From a checkpoint of a small image classifier.
Training: adamw at rate 0.0038, 15500 steps, batches of 256, held-out accuracy 97%.
Data: trained on capsule endoscopy frames (Kvasir-Capsule), 42238 training examples, 93.9 epochs.
Rows from block 12, named by matrix and row number. Rows with one number belong to one channel. Each number is 128 + 24 x the weight over the matrix's rms, rounded and kept within 0 to 255. All counts start at 0. Numbers have three digits each.
# convs0: expand pointwise conv (model.blocks.12.convs.0.weight, 360x120x1x1), inputs 0-119
# convs1: depthwise 3x3 conv (model.blocks.12.convs.1.weight, 360x1x3x3), a 3x3 kernel
# convs2: project pointwise conv (model.blocks.12.convs.2.weight, 120x360x1x1, transposed), outputs 0-119
convs0.230:168157142124127162154128137157150109146125143130122133119177105143143156116127147128119119069129135092121137087128137119091090109120114130124168122118155171111068139132122120047144120161137126151112127123104127104114167100173095096130143116133088141123120123116121168147137132143115152130137130148122116118133159163138128159168105083079130117134124131200129110
convs1.230:110152093150099149102142106
convs2.230:107153146113121146099155129103105137140112136161147125181180117133108123150174120147125134110127096135124140110172114133110105116151134143125092142112147136123106185123161124064138139138156154145146153171146115115121155117094133130152102117149155176140082142110130149098092185105146120120137120149120136106110125138139124131151114144139141136119164168140120156
convs0.231:098111122132128142099115162120127141099159130144144132064125151146163116150135130130106150144090092142143130185127129157112143159128149139132142173129114122108173095134143156140105123127149121053121129099120120131104112120117166136134115116116108065138131124118151179083117144167119094134141145141076178174153109112137116107110159179131121119107120117115108161
convs1.231:155122142094117150086117155
convs2.231:109136080136166130153139168101128102142131104108105102090130155112172121129066104145172163127117107152121135136129099117122103185122147068146127094098146132178130142133130147145137158095159131160108094091132135127095137136119113139098136133116117115163126112171115144092093141128096127149116153115176108127113120109137128118115156109076119164127148124100130156
convs0.232:145075144151190134091144118101135091108166116128156089090142130118126129127151124170138176165140100121117119120139118069147136144121130141126089142135115154129135135133115156159163100115145115109138185117140130144106180155155132112136141132123116138090180106146141089137143143131122157090122126114124109110134149112114119155136086151169087120124142101101136129
convs1.232:158137070105122129077129151
convs2.232:119146170125108180165130151119122117110114136132119111171123141096077114130127145116144129121081138134135127140171140132120118111124114125129131121135153128147125124099138100102158156124097129128090149182140106091111139164096142170118153086166091157092078152085123130141096107113109124149145121129103111142171105167161104138145146147131115123119104127131112149
convs0.233:146126100163142159121119179110144126074176154107124115137172091137140168085169163149132162114137091123119118124153147104111135105123139167101118165095126145152085153147125144117145099146145138116151148123132121167118143077131164080143140122108138126160112130127165111110118147151141166115154133141134141156110147149134143097122107124154083138084110106149098136
convs1.233:093129166135135131156136089
convs2.233:095134133071120163093142114154078167107148123134141130141143178111144139123144126155130086108118126098127166118141089109131130125128108113118141126120109124100130073137098153162156076123138095157086105128119148139122102116112147112170133138118063116120112098138129144125123081162082134147120134114108170131145156151110145145167126146146121140146097143160078124
convs0.234:128138138095116132164139177123124130107099134133100117149113132113107130130164126115183148100134126105154150128139104099154142117087123131166077149140117102166137163093170142127125122157175152107106136171129102155160162143175086157083159143163132145120117118127111110153150126120111106126132131169129113144124102107144160106150053113144130147155167129126133147
convs1.234:152161150100121117124084114
convs2.234:119130153132122115157109121139111159123137133123073160131151127116112128134126108138080123172128155170117159071125118155110109146142147081117131121070137132104129121099143106172109133091118107163129138127098118153139151120129155157147129117130113146133130097131103114160122140136153141157146104083158100152093085120151155124147154124155127084125124169105116152
convs0.235:096144139134137152099164133102161104122148144117162121099107070195118174081141195141135133118132106128151122115148144132152130083157144165154129120120117125141106121136107160146113106107137125130159144134155123116110098080120141124152192127119106111100144176137195141129115134130103112130125132134111141100109153141134161143123112120119098112095132102166092146
convs1.235:115098101153130146147078140
convs2.235:130135092101096124131092098141100121153123146168082097079143137149142154158132116146146123128152158099153107140109181145107135150096112162139057131144123098154108144126120148109145167100127120097123131136137115192114115157154088166092142123125098100145114117138140096121118103136097110138145134166149110172095149107156134138141139107125091118139101121114142162
convs0.236:148126102131123140110101138105136139159112122137129122145117116148088162125127138156127126090127136098161122131144126107146098099123135194146098112128149113098104196117114174134133117135124091129128094104160124158129148123157110099095116131113131123137115137128153110131146108112087156128078150129147106129114184133174167134104099071146112163121120082174102164
convs1.236:151144146095153085102120115
convs2.236:126114144142151134143101142145134114091124142113133141126126136100121097131122110137117139160129121171105143103125128123132143137151117082119174113124128109088121155123103098147151130092130132122145135113103148115138167091103141168168141177155112155114146116133116131149122131140119149119125093088146129113111075129160157142165177103150144102133153145093133166
convs0.237:140144198129128100134138132121134117112110145123157131125142177137144163105142147134108121146154141131064189129070123145137134147151130125134130120145133110146112094112089132123132128124111125143103119090106148119157150122097126078106106132095133107124140131109152154138111119172144114204134103129139191098094144136129157168147157134105168129150137152134133145
convs1.237:140110139162110163101152113
convs2.237:131158126160150104166133145153121158129122114177112165114163134099117139112132141099116138109172105161078085161159102154129205134095124087123120140177143145113110162127110142131099116135160114188118130105077135162082157147102137144137103106143134139112181109116116123127169111092106114120140140125175127110132125118177115117078127112110141114154122136099134131
convs0.238:123142145156164158159132162144155145104116139102161148128112090147124155100107177133144102098168109103112139110166144099155134094164142163140119138137110161118072127103090154093130141130154094136096071126114104110080136077108127124151168141101108135152113183147150109126124142113131106151127154120123127129115142124119152137127137114130134165108115118170114107
convs1.238:097099105123128100160138123
convs2.238:152147118085087128155142115101111143110132111130102089112116148114140148139165131136065120148138115138161143104080161158100111131083140123147148114148097169132076134109179134159108148112117100110128127145145116093115137094111069121105125131142126106158118125124105137135129120143123124168123150111146128138122118131095132165112133122130108126117115132143133105
convs0.239:111134115132108093153124102124109154141126091152115126116123163129129085158121093136174116133103160109126137136085104125168120143098153160127099158160152080134150152119163128137145124147125111113106130111143100133144150175134124125125062172096182123139123127118126095116166107130150169121081102137140064181173156122163122136137143135104151163136112138111118147
convs1.239:102103122142142105162116087
convs2.239:115167122125101090113112099152181121110109119138152133087105087142147114119093148134121136110152121125104100101108150104080148121113081157157139143161135142121098151145105102097109130147173099148116141104125127167135129139119147123154122145118134145109104140114112124104098119200072112104131158140135162143113123102137124183165165132150165141134128086143152098
convs0.240:101089137136118115173102124111128164112108121159063115141124105105111122121147171120133136094112106151167116165110079112097148128132133130098120138114148120169161159123145149143137141103123113118176148128116102141134149143143156139123109136144151149142142119112129053153141151137109128126117093110136093166119139096092117077135086110143128165149093104097119144
convs1.240:101094106154137159120114100
convs2.240:156100122104095136129175170102140120116151142123143133138087065112119116087105156130132112130114137162139079083172133129098142092134143151107123124113116101126099090110134078114122132147120119151167118150160120135163120126146128099105163143161192148138121118087096147128133165126153112111087128171070109134145126141132114131140123159133151159136105103146152141
convs0.241:165126096116148154086157132136122084092130103123136132122120146118122087113178130147119180108112085109116135163116117103133128141061124139146131136120143107118127146122112145098119085163123136133144155117153173160149171122157141081082171090136118125102135074159142134139179136155136103115144112112117177127093121108113123148145104157117114124130156133126140090
convs1.241:103108095139157127078100121
convs2.241:126169116115100118107144135124144100141146149106106119112108132108147143107099165120135123156139107139105120142123107116105129160106139141167115135168166099169171128138137123110166121134147149138135128117125128156122124119105117087139139141151163118135093133137132140080113144150091131121110177157117129106116120133068159147152159145105136152166136132156165105
convs0.242:160145149122111094193107113135138148139116127134104137136132124142154102105112125124135095102148207152075134098119169111126148131160087101128120095139118133143086102157109111096136128112125151131101123149058066146141112140114140152108127172096135113115121158129125150108111117152152112139141152117177113114130117154142095142172142113110131086141135132153137138
convs1.242:129112132157089147098110150
convs2.242:111116157156130134127131161185131143102108113126114146182127125104126163114108153108105107155104103156090127123185104161124105123146159121126125147148147141114127142165133115121103135115119088173179118132067132161105170109120154157127130121165097139121146125085118126141166094130157157142122122123136142128107144176167125125138112145098140144154133129123161151
convs0.243:121021124156147102122111119099135134101091107129134092096139164091131104156134126186116144161145128163100111149152153117104172143137177124063105152150133111135155136112126143169121108150126136116140163120114133116099140137179181104115098134142119140138146147086141154135124133152076131109139175126141130148121131142095114160139130144153114106126127120104116116
convs1.243:144122145151103150164160160
convs2.243:138170115130142151156146169095113155134114176115132132104141141110127129134112137091154144139081147148121134153113133122117163144123143125124123124119186125138131113121105114107149133128146152147111095119129130114149120168146133137147137133122142115173123130127142119120092145133140130141107136138126102198108105141148137122123148116156132127127133125095121175
convs0.244:124121116151126150127104139116159157170160131113155143156140103146092133116158167145110119101119099122130097111139119117114112074130152180140111099095158106123097131182122120113150105114109130096162120103116108096121112087114122108162084116111132138160116138125162105089102123143143181121128140110152120123130154172140104088125139108132121140109108141160083169
convs1.244:140165107137095095123139151
convs2.244:111070123159150118156132100176146137105156140124127118180142128152161117137132136139125100136104106116095149112109138104135155142146125133129131121134150106089135087146142141128137096086130061136163084090141132118123156127159130104135132119115090152134151127128120126152115122168142170114139117111149141123147116115143135137116126111105144109121159135097141102
convs0.245:116105154153158130157136095122158184138107118149135124104116103183134106077119145156157126105140146122132120153105108142148129129140141160146113134146157133096145131101118181108164120072142080116158137105124109129157085140114139117081130145106136102120144174134145109106125180103134111114086086122097113125132136110115133151163144128090134129104098078130067147
convs1.245:106101115103104108103133104
convs2.245:135136110157139132131158156126144111153146085093130114100169156061104138118109121114070156098121109162183093160129147140113178132135130125172097121157103147123127160158164160112116147072103137157103176098161141112099189113080119183167138137126144110077127128125129183154131139073134104174120128107163158141158068126094188116115143096126117116148063144116161101
convs0.246:110095146153139115179131126161143172144143127131110120112166121137113090099102132138146119129136125136082135119103097130126136142138156116134101114116116176110121100123113153117123157067115089128178119135054095106146094105106136140128114166103141123114134134118133105121074170088118169156122099108129089130130106126096115112196163140158102104151119099125091131
convs1.246:108102109095125090118108112
convs2.246:117144122143164150084102121075126106099115100131160144108098148082147160116117137139118181122125139144108114184151086086132129104148065114169119108145132145097144139142128119109097133150153131162070168122108106121169128059114103128162141121064111165133115144098121159100151106139093081146181121144081137148129161099110135140159127120142178100102143163147106118
convs0.247:135143070126107134106128154129124105177147117097142151094105104105133121153141146117084155161127092140112088117161171163085129098112165122113164103135134135130142092142097097130121100163095137125132114127172154135099118088078097099144151100160096140135115128109143179125107116147144137134153166139145193103107149153099139137120137143137145113101139168151131105
convs1.247:112159098102118141113102157
convs2.247:131152113121157068180134127090110155167106116128142165083110127107121137089109096158112088131191145116108117153129157118107121121167132093117135160138143107052143164139141124120137151125137093104130159115108164173114180102114112141112096140103132097112101102124095117125128090146123150137089151112164168166077091124127101116133155131102144132125115118136145171
convs0.248:154134170149146110170144113133147163145136152136136119145149143176116095114119110132139069121111154104083141112086092137184112126109130143155122137138133141130125112106129147122180133105130117141128098106108091084126083122091125128130099165065163119143128151108114158124127151115146149152092111138111122168131100145152120127151196150114167153136132148113080117
convs1.248:111137106131095132083155085
convs2.248:190132155155136117112143130135142144113166133101095154130152180076129112146129135113120136109146112139145152139126114131113149136163100120098101089143113085144138104138119154154122151137105152125106161113131167152124120150123122182120188139093102135083129104145141146144130126081132129137134174174158103139129121119136129113122115143151137094123116094074114117
convs0.249:166132138156181148137143144139136138106150149110166127107130123137132106122098147144120127132153102129093127142116136117109157162105131134135152144121125173080124091146067173096078110126148083123142133097113153128119113118100176111133143107134090095129121119147150131124131165140163123159173105088073165153097099117108131120147176176110145100104094103124125109
convs1.249:106108094110117100118109105
convs2.249:114131142165099072153096093204144131176116128151156135136176097137121162164110102098115115183151106112116098160114122122154168131096131141151129185176103136149196116176104111102147133093167144124173091083131136137123139135092109103172124151110170110144140130190140117088144139115150115131157136086149089161133108144097162126093137143144150122154144143135146113
convs0.250:170137144133145121104150143148152146141196133107149122157162113114188131099143126131140148113131100126109142078105134119153115133117123113138115097112121120101071112157116084072166149127135144148141147155077114101170158105099146137145139145120145120093147129156148151095074156103144124167168100167136108104111128143123125133157099137132136090123149151126153106
convs1.250:105115136106109145097105158
convs2.250:070085109130182120094102117140123118143085110157151093176123153106142145147153082109143076150121116071118128125143187119140124152100157142100137168136145088167132157169104140088105145119118096115189086099115136112120140141120137152124142164127104114106099103125123086096129123144086131133117167123134157152130113152139103139130155081122108166173136116092134158
convs0.251:169128134148143138119126145109158109117190130114132096111121125142156124146145118139099149100132117118105115121088123099090105152116146125134158144094102183139063130197114139089127148106126158115137160122095128142150139097130116146156142135114125093120170099156143141150129198149112139150152105133092139127167153163149112133163138120128128058126130097142130137
convs1.251:149174154110107106119141126
convs2.251:141150107154117111134129138118159167104114159109138159132119148084141107099131114119132133113181134148094141160086126109151159133132120161117092102151164124136156125148122127150117176130148138155086203101099063188093134145141134158123162113092111157111159131158099143074093145085102138142158129199133130118119133102136116152155155122152143091130155119103124106
convs0.252:104125093129111124081105091110125121103089116098107127109111131131138139129102089154104118136139156173143134141126169133148157126159126145109138147110160090127159174140136145154104112123120129106144104098140156218130103142149142109107116112134139121143113132106135097153160113136087140070116134109135137129150114112164128175081136108136097163098166069133098165
convs1.252:137146128146160151152169147
convs2.252:094166134125147164119145141099153108110122127072135136129152133093178158096086171148131152107135134142128113157128093141108161117150112142125124116158163159111131105107157134097100101175122131131102125116083122118155136132087114126183108137093127116142136134099118123131129148100122124122165135174133138110103101122108084184138136140115154150135082133113142063
convs0.253:097120127142123139124073136117163132159136093114138127120154158083130144181172138147073135134131107142165122136150125118075089110157166139113148106172148096137115111134108090137101133165129090102137128109128156090112121094150127105133098103149093146178155137094179148109108135154090109127151160129149106119137156165063133155113137092136146149134153138138119144
convs1.253:136096137150096147162124159
convs2.253:136145108139099090154130124087116148142115113136154143125133139131136110123117114145114139109145132173130130149132145139132134120121117108144104135132125107114105150121139086106158132170142122184111126154074115133143131139109125152137124138140166136130102104121112102098112112138142101147107119113125119182128099157118126162159145124153135124106137138118130133
convs0.254:153122141131142108134122096157147132121152125103097133184161140138134089074151146143110099126164142157094132100158145107128105096127095128124119137138145142156107121120140110138198127158109135151104104169112079127120136107122111118090113181109158157135118169082116107166128142137123118153150164143187123114120144170139112132146087110134138126148160139147145126
convs1.254:142093141135105117096168111
convs2.254:120130120151131114124150144119090089160162109110131141152136084125142134124096135129167130137105117179107098132146061162147151176096115062149104137119155122144145099106119089112123123100133118181164115095111135132124157111091170111115116134104132166169110142121126126100141133107134145100154141137119110144130179119113141086140145170087145148154112178149157160
convs0.255:160082149138169110186127099151131134120110110105124155140123106133148108078099146127146103106178133144110130108129162151116134140184094095112136121149149142123107116114102116081140111071107132113157154118086117089128096112119141148118142126121140127096143171124120122143077147117133091120145117079136124094130121136095120125155146112092119077112118133129102087
convs1.255:134109130109082144149159114
convs2.255:142101155151125134138124159125149129116144111099078130159132131104151120134100146134127126163111109130104132092109112178148121122150164118129134124126139130145143129157143134162119144091094118132152154096087091145128125149111160145142135118166127128117147174115108122151158127114145140118119119119157143115110122166122135106124142152080100125142116133123177097
convs0.256:103101139133127136144123145105105125166127108159126130076112151142175107155115104128133178114077104124101132132074098136151145183104151079164149120107106097108142091153119161097142137094109116104158168096122134113119148144111127137152127113124131113126140081160138156113131128146165121135114089109095150145154138114137121134156172171134131130107123146088088115
convs1.256:122165123101102100122110117
convs2.256:090144143133135143128154100101118122090120145101120125165090123136105142120109145113098117118149116118099097136162148148125157116092083128141157155179184123107149118115103138177073103139111114143168117130108079126147119152151129106149132104112139165079150155108130131125136109117126102114174108105105140126143088158129077138134170148114152115145082155117171131
convs0.257:165102169112146104164120133119109134112126115113157113092114102121170133113118121134198138095141131120094158105088145127149165154126122105135084109130111110136097139139109141099140113090135145120124182132044099146143188156123137165134150153127139118078165121150145141124117130135139151111145098142134098103163131131141127145184123142126112081100099141127136110
convs1.257:139157140108136105094087094
convs2.257:079133150138152152118123114133124144138064113095123110145090097147108105146128126132107128126100106142120135126197121113147108127102130140138125130102114173151156154094153074145099159133120099151122145171147072142123104141117135141162115081163104190080109146130107157120154139109109136145146075139109109109116107179150133132164110121122100116128106192116096135
convs0.258:119173115140123172188114144140113118117152148146138164138143131114077097130129113099126083095072102135133132146128129158124111127105105136168143131137119129142124103088137110124090157164144095138116088126127139112130106083140132129101151112112112099139100101144135185110163128128103112157131143099085153170143117123104145122117169151156160149142121143142103081
convs1.258:142132147128124134169100172
convs2.258:145110078141125116101104104138152081134134127130133131137115062129146109138140137134106139163137134146117124112128130135122151121113142112117138139147118139123118126110081104147081143116139125151139205122106104123136146111107173153103167104111139110100167131107113106134171140111142140131127144123119166125128097105114157134133147104143094081144131150110121128
convs0.259:146147109109113133136110120151130105114135143113100128143146124138108100106141159116119140085137111140142133124148150125143092075083087141121142123150120120133110162119140119070170085160101151151136140146132104112093144098123130115149163133111144166111070116123126106141163124180132121122138160100170142130081163178176147100107109117128128127163129159205143123
convs1.259:103132096141107146101154097
convs2.259:110122093199194115122120151134230118147136091068153100193101131154106122104139172101099204139095108132096116147113113133150100091147136161134118158122137137147199121118140108064131111134129132190135119100079111075100132101106125103140171118128150140137150167133173142146109147098140044084173132145152073130141117191138128112139151147094086163107132128123138126
convs0.260:117150141109106135133152167100142147153128144120150113130131117138097161159141109101179135161113121087189135112135099139138104105118157143131060114133101124110130158106155096120126138116161143122108145150135141089157097152124098163168112110122128139126133129139119120104086133087110160099127130170088043128127083126134169122117125093142119130119098138122138161
convs1.260:138118142156075155146120143
convs2.260:152127122085097151123113094125146127087143144153129131155113101186128176162093131154117149082141140108121126127134117167134142123141131163136138134151115125114074106138107123128129127152123161138131119121165141110163115126135087125138143140124136123168136126120097111122132084136096090121151127146084124109151151087114131163114153148148125099121092110125151094
convs0.261:109132140144094133099058089100150129165141104108100108141148139096152079167139075142124130140147157176112142145106142138137122128110108122104146098150152069093110122130126098133102117155118144141151109114137151171159112153105147131130101112148151106154125116116160119113138155121120115104139122125146139134179138155142167127089169129145180136104179131133130126
convs1.261:140123134138122136167149181
convs2.261:145147127136131130167176114108168104116142154101171108108098075103188091130152166106131132145129099133080128137151098095130179114131133152095079132145166181150102154099122113129127143169160162142110152146085092139158134124085124101123111116138133145140104147126109130096119154114179104141142111149116097117132116121095083133132101133143129130143148136143119120
convs0.262:133115119110124095115173113118125160139130141114111129138145145124106138109110127094153150175086143119137116110093099173144120140118158118140115141109155131170144175128144146129159123100114136103153140152088138118173117166126136125108111154110163133088137144132096138136089149080124144102127088165119074158122096117131076115145135135150112089147139089075112166
convs1.262:096117160091108157105143121
convs2.262:149118095125087074151117106100135185124138135138127146085132101141134129104140135155100120127161085145111103132125114171125124100124113120098105163151138106132134112117130089149141150099151142135128104123124095139096094119144099090111145125155172111187177147144116111132132127148178086110101130123146147160099128143141180140104134169141128138107125118155175130
convs0.263:131131109105122131079137128137125119093100105061145168098088104106123142094137172132106135149124116113115114136156165144132158074176139128100154110134156114159149127153116130133119108141142149083109120125126152149084141121129157107127152085128097140134145163124125128159103119163119137077138154126125147071106088114116109184108108111110091128105164121139146139
convs1.263:102135100113117118158102158
convs2.263:108133142127136110181130129107081130131118114136156135088109113137137155165104072145159116128134118141174125175134129086095118156153078108175123127193132109134161144133132161109167176124133117109126103117141171108129123131131083091108111160126126127086099072144141131094089148133115112118090144101135145148130122132141094121143179143121177128164140091136173183
convs0.264:139099169128153104157118138141121173124098120118133122161158185103092129111107154127137119147161115150137149131130091120153152150117134148145100137157143085122156138054114137143126123139127085157128133108129144108151161121139118100033106134117142148124107144111127086144129097126134115170121120098154138138056122102088138122132122138138154159139113124101105135
convs1.264:120088112141139149106098083
convs2.264:118109077145126121111113151150162117146126123145118113152073135126152085092125148125134159132109163133091125122161128124116157133114184115116115154121096127165158145133125097085125180135139102183109115120161119155109115133134152129114137115122162119168133138118115114144130124128125145166107154136132128156144125157117182118121124117108105139098117130121111133
convs0.265:118140116114106145157099142129120138150145132136112143169159142136115134094170132125141135088111116128146101106172145113110151090127109121170130107160178115171090184146150117143132103192150144121129123158086103087122143110176129147145109121151126139148106127102154149110138130139111115145160178169168116145129153160149130097113102110158151144117139158148135141
convs1.265:102112093150146153106132113
convs2.265:156136074128111101116116141126148150119131117115145128080078181095144088141158140116101135122160206112123117127110133096123133106127131141124142096093095109103130123114157154108112136111155073097079147106136123189162129137153079104108161138118164101094120137102119122142104117199149136156123118136131142147087111131078165126140111124084117133101143118128110102
convs0.266:146117123135117094120151088117119095102128098130112103115130172105100095156106088141091099142112153188163129146126125116118128138159147125106142202186138081134157146111141106151089155130148125125136156124112130124094145134165206111129096136128127136134143118121113122134182137151071133121129142112121090156160110145118112161112134141127128125150117111093121092
convs1.266:119111156152128149166151164
convs2.266:155194135114103125155162148149124129065156184123112146107153132148130154108131138139126150148149114104125138110105103157102137158078133141120181130151141104131104112130081097174120151157114157124106129100138133120104153103094107099111118116081113063152129110149095101132118127131116182137112135137147098112116131062139127141085161104107112146103122088133106118
convs0.267:121159129108114122111128106146142152108128159112129169169138139107133116096130131104197139163120160090115140117124134152184138115120127156118090104155149136137129143130160103144135107170142133117049101155107111152179140196131148147136116142135133145111133168117091124138106113112167110090149107188132139114099128127137109135131087109096141140139128137123171188
convs1.267:097155092115129105119101101
convs2.267:113112145130135164175143116125115086127153140111074111105141133091146120117124133165176108148122153133136112143135126115107093140152090082074148100078146145124153137061165135128139112133123140112109103167137154103134155105129115132138076105112129139124109149116148154158130199072183156135144107160164124100097141141110108088112118172125128121111147153150134118
convs0.268:109143126118105132122172112140076138164067150136145146102116142141112151126080123074174131153102156126172109107120122166162124130118159111145092172128123125107157180085157124159097158116141134122120129140163141138135109156121140141141133142114122138108095151162089116125122095072114129107091112159106113147123149096143148160093124088090139120137119138125124102
convs1.268:095154096142115142155098154
convs2.268:123155114131119138156099098152169103130085104136125122116123137127125130147102147148138118140167149157156110167122131158151128077093116131141128138122139132096110119115135109129071091141137127112111103156099112133155137166111150179146101088139108173117096140102144097141109097144075122136142104139119127104118126120123132138125131135137120093134121153104176126
convs0.269:177137117117121095161170109148131157133130117139092135150135099119134095121098110104152094088111162111115119096118130125120124148111140113116134111120149152128106122123119081091164166144152088192112111164086099119145152149138139133109142164128119162101123141150098138108125162085148151133143110181131078174152130117111097159174139119113138119136126140113128069
convs1.269:123127125146122113167096085
convs2.269:118099157165131105110123096102157109137096104102149145108130154086132110142086133143111137131127122150128107159131096175163091106143121151149152113102179100152139143163139103134155150106117118131129122112115151163132169115121130154109149146148150119084099171097133081088108088142145121118124152115155135130102105195120137095159148148070104169161141152150179150
convs0.270:138125144134145143167092177109125155111145132141150129116112097157071133131149119148145115101132127099156156163123075134147140137124144193159111103156126145136132144105110202139111141101140056097136117092131122113120119111108107138111135122093126104130128135109153111128128149121106153142121101085083118132135105104141168106138148134135117164105077085132102162
convs1.270:102096116115148111106156104
convs2.270:161198139112129128095138096133124119099185142127127110129143125131167109151143123100128113112104137131142120116125125078091108103171106119090161086138119112134098140151117130144122118162132091109114117141124169126130117117194129131094127147088099118112135178161148149173106123170123157102111144127151138132110137133128110114142100142137139140122133094145093129
convs0.271:065160125121098148138137113146119136153116146161128130126159127149097121129135135141121114098095097132152117167128120171110096119074137141129129128143143108123151123102146108155147102188131121167131138119155132073118144121178114123126098107134090117158116114114152150084174109166131162120132148102108152139129185161130146144096185119141168137124109154155098112
convs1.271:125100115125130111104170112
convs2.271:205159164159076098098164113097139172132163101107141170152137136133140095130127143161124136125106121158136133122110095152145081074132093139090128096147110139174147115137142104137173142120082128134104115171115144130108111140120121120155118148146112127125088203157109098144139132116121107098135155156156113188162124189173083117118114182094107122100142139164140119
convs0.272:142125104131133105079120114076111088128142119054158132130111127101118177142101077138094127167126118142111139132129159188125116124172106143091145138132133110142117090139097119154101106126104125129132116116152186139137126117095112102131108095135135091139148137132152166132121130106105166123123131118125139114156083142138100129076152172157160101075107133108154130
convs1.272:109100118145129146078112072
convs2.272:137143106149130167126130129189162138125117136108122061093117107152179142171114112106079135095104125138122145143113098124117166169145137124147136147134134179129119166161070115150076110133115195132152121113134133116148136154115136121152101117138131116150184087124153128117126157111144113140121147109120109112098120092121134112114144060152125126134155134094113123
convs0.273:106143129118117141151109152125130144140118149132152127129098100140144147171110108076169091132125136102157141096152130157151128118118102111122130115124080137106133112117145093137141154114133145143108120139157128102105082140086083205184145114111140138146114120144105151097136110102174140090108159128108115134149095116132171089081167133149121141113143149119139109
convs1.273:103099100108124110104116105
convs2.273:113128106171175154135131151157148158153112127110170122135161148086145134147155151081141132151064150160117153129134113106137131117151160120158103097088129134158191154126120129115104157084142108125110104133120113129118135133120129109119098103111106121150128143160178118134132184126170173180147117095149070167104136167125152073098080126113118153129170133130107137
convs0.274:131126134126118145147127118160112088128120166130117145156173150081084120155148103105127094166135169156115146141093120138120145153076098103139130132113131128175160166082144121164127127151119151121138111134134173154135111133129108087092148129138114130128097091112106117198141115126110117107147108098123138170149125113132128133127153132134147131175175112113126106
convs1.274:126138126108147110104170107
convs2.274:096116131152136113132142126130093164166095150118131134143143171147129140089132109077112124126111163103140135115114144094101155146127134145123143093122122141093143114121130154138158097153173118122109143091130155153114113106201125082104110114118129079108111106100148132130134150176130172163070145122156135113104123144150110106111137098110106085153098101129127104
convs0.275:101075183146137113167129141124127149139178172176141110144156139127129110129137111112134121160148167149112139141105111126174133151143110101163123142168099159141159108112151119113170185092129131135129123141121101132128125156106172142116143183122149125146131131110094121134076150096131076176129081127115134166124132112120122136160113132109162136159131120079141136
convs1.275:170138172132125130128087136
convs2.275:123124114164142131147126125117195130137102123119116116127161147130129127125156142118121157126116145133177120140119146112117132142113147115154118116123124184132129143133150143111115132102122150130130168104130115114098178124119169147094109123115124097147147126138165133140114160112122157150125140120172119087139125090127163129118103131088105090116130082114146109
convs0.276:152124112090104123144116159133096153138099162115125145169137138130109144094111137071157163154148142107091112126132125157138143121111091123117129113114132133162156188121152133127136103118094170154158119142120163149142075144091105131117120115148170161150065117095088156186109091128190139134127137141153132145077093136149158094123127123110134123119129142137125125
convs1.276:153111152133091139163135162
convs2.276:114120123136132142123131134125109111082156134121144126114119140194102131114087129151150109093114151132108130142164147129175119147110127128146094134173116139133136075110142126126123142129111127093152157159138125147116113124149120138108100095159114148114107141140095138128150085108097145132156124117071131082160156092128166148125137138115144124100149157152168153
convs0.277:134140109145114155120138166156140127185178141078134135134167121085128131137149160104107165163129081144121091097136124126118108115103157112140139114117155131126104117156115057122107124130107138137154126137151188151149133121091131096144131081189093156143121107134133122130106129101158155124183111136133164120100132136090137131120136098120151140127180161127115096
convs1.277:095093139120121140156103079
convs2.277:129123130114114105114093123107118158169079126151127131158117168130139151131082086149130096112170151123122110131148160122105143176110120110118159124169166098105101149152142092128129157169149114170159143146113135154134152174162124153130153125144138120112133094122109122082134096120098137120131113143125151148078118137115122181159146112137151121125109087090126147
convs0.278:125177136085086164134123173153141146131117168152140149122130116134117108111185144108154125102111158083126137147125107100120161088084130146168123074121105133154136160134162134130140126145185166111103133153097113153128128132124128128130163115120112122135084101117126121139113139161132141114159132123120128128135086112182165125142120097131103135148153118180140177
convs1.278:150121149128069125157127152
convs2.278:124136139103110127125129141169108134136159147152143141194117115127140107121136106137106131163140215113105142129124140102133141144123138123098140142142112137118118126125123123104093139106130106114143152136141102141148160134149149137126128097097111136135098083133108120139124101139089164131149149112085112112102148103123153143130144092114172095094164148120110149
convs0.279:135133135121153113088139150125120158071096080117154128137099181124172114126124116138131167151137109121073180141132126103156112166167111133117104159145122110079120105104107151144106134124126113159068119120129161146159143148125121129109104118105143107125139130165139151105150131127148090177115142163120120118087097098112148154115115154152143134115142128108176113
convs1.279:117130128107131156077141160
convs2.279:108113166128167160089129151126118091137111172146121104112089141133133138123095108111130048134108124065081121133092161093132081163115100115096164118130124171136110107122117154144104132125103159125139121142146124164127111131149141107114143116111096131128150138147132144145146121132104093128174152100128111146128102121142086085113130115150118142092118107106089180
convs0.280:118135139105104115150184138126110077112133192157142108124141151124106133138194116129140154138113147087146128178091061129170151123109149144161142157142121143182201121116159156144123153134152141121125149144138132117133136133172134103091146137150121138144112094131103131153147119154117147140121092107098144158109109118135122145146121139100145142140149117095129138
convs1.280:084113093152094148141125152
convs2.280:169167123117094116123120106109090140132123114151157153115139115093089148107139115132095144118170130130120113115100144178117133069140133140147129114155111101109123147113157131106142136106134094123149135136109120110119154158098132129156169157113137120086105122116130096099107134141113078111135160113135122140119070154113108140159176108118122121133083151137125103
convs0.281:135122113127118134146073155123149133133159082097097125119136092126131139126151143149061121116135089156150127114158148132092116086156128122108182075140183104127139097152081121136122132130109102112174120109130146111086107094130104153118121079146112124138142143091187159132136121155118137133156170129147123089127119156099138110106141121161119138090134126142094118
convs1.281:143141113143120097159136072
convs2.281:101133099126121100185152122083098105157116108125137148106129116132133119113096115164121101098134142134149110189127158137126137148126130100147126138114141117091118115124167114153155142113124096157113143140090125150127120146114125154092099121130151119121101121114121101131124122136139129153068122119144157160129105136102145126121113127105127132133086130148159133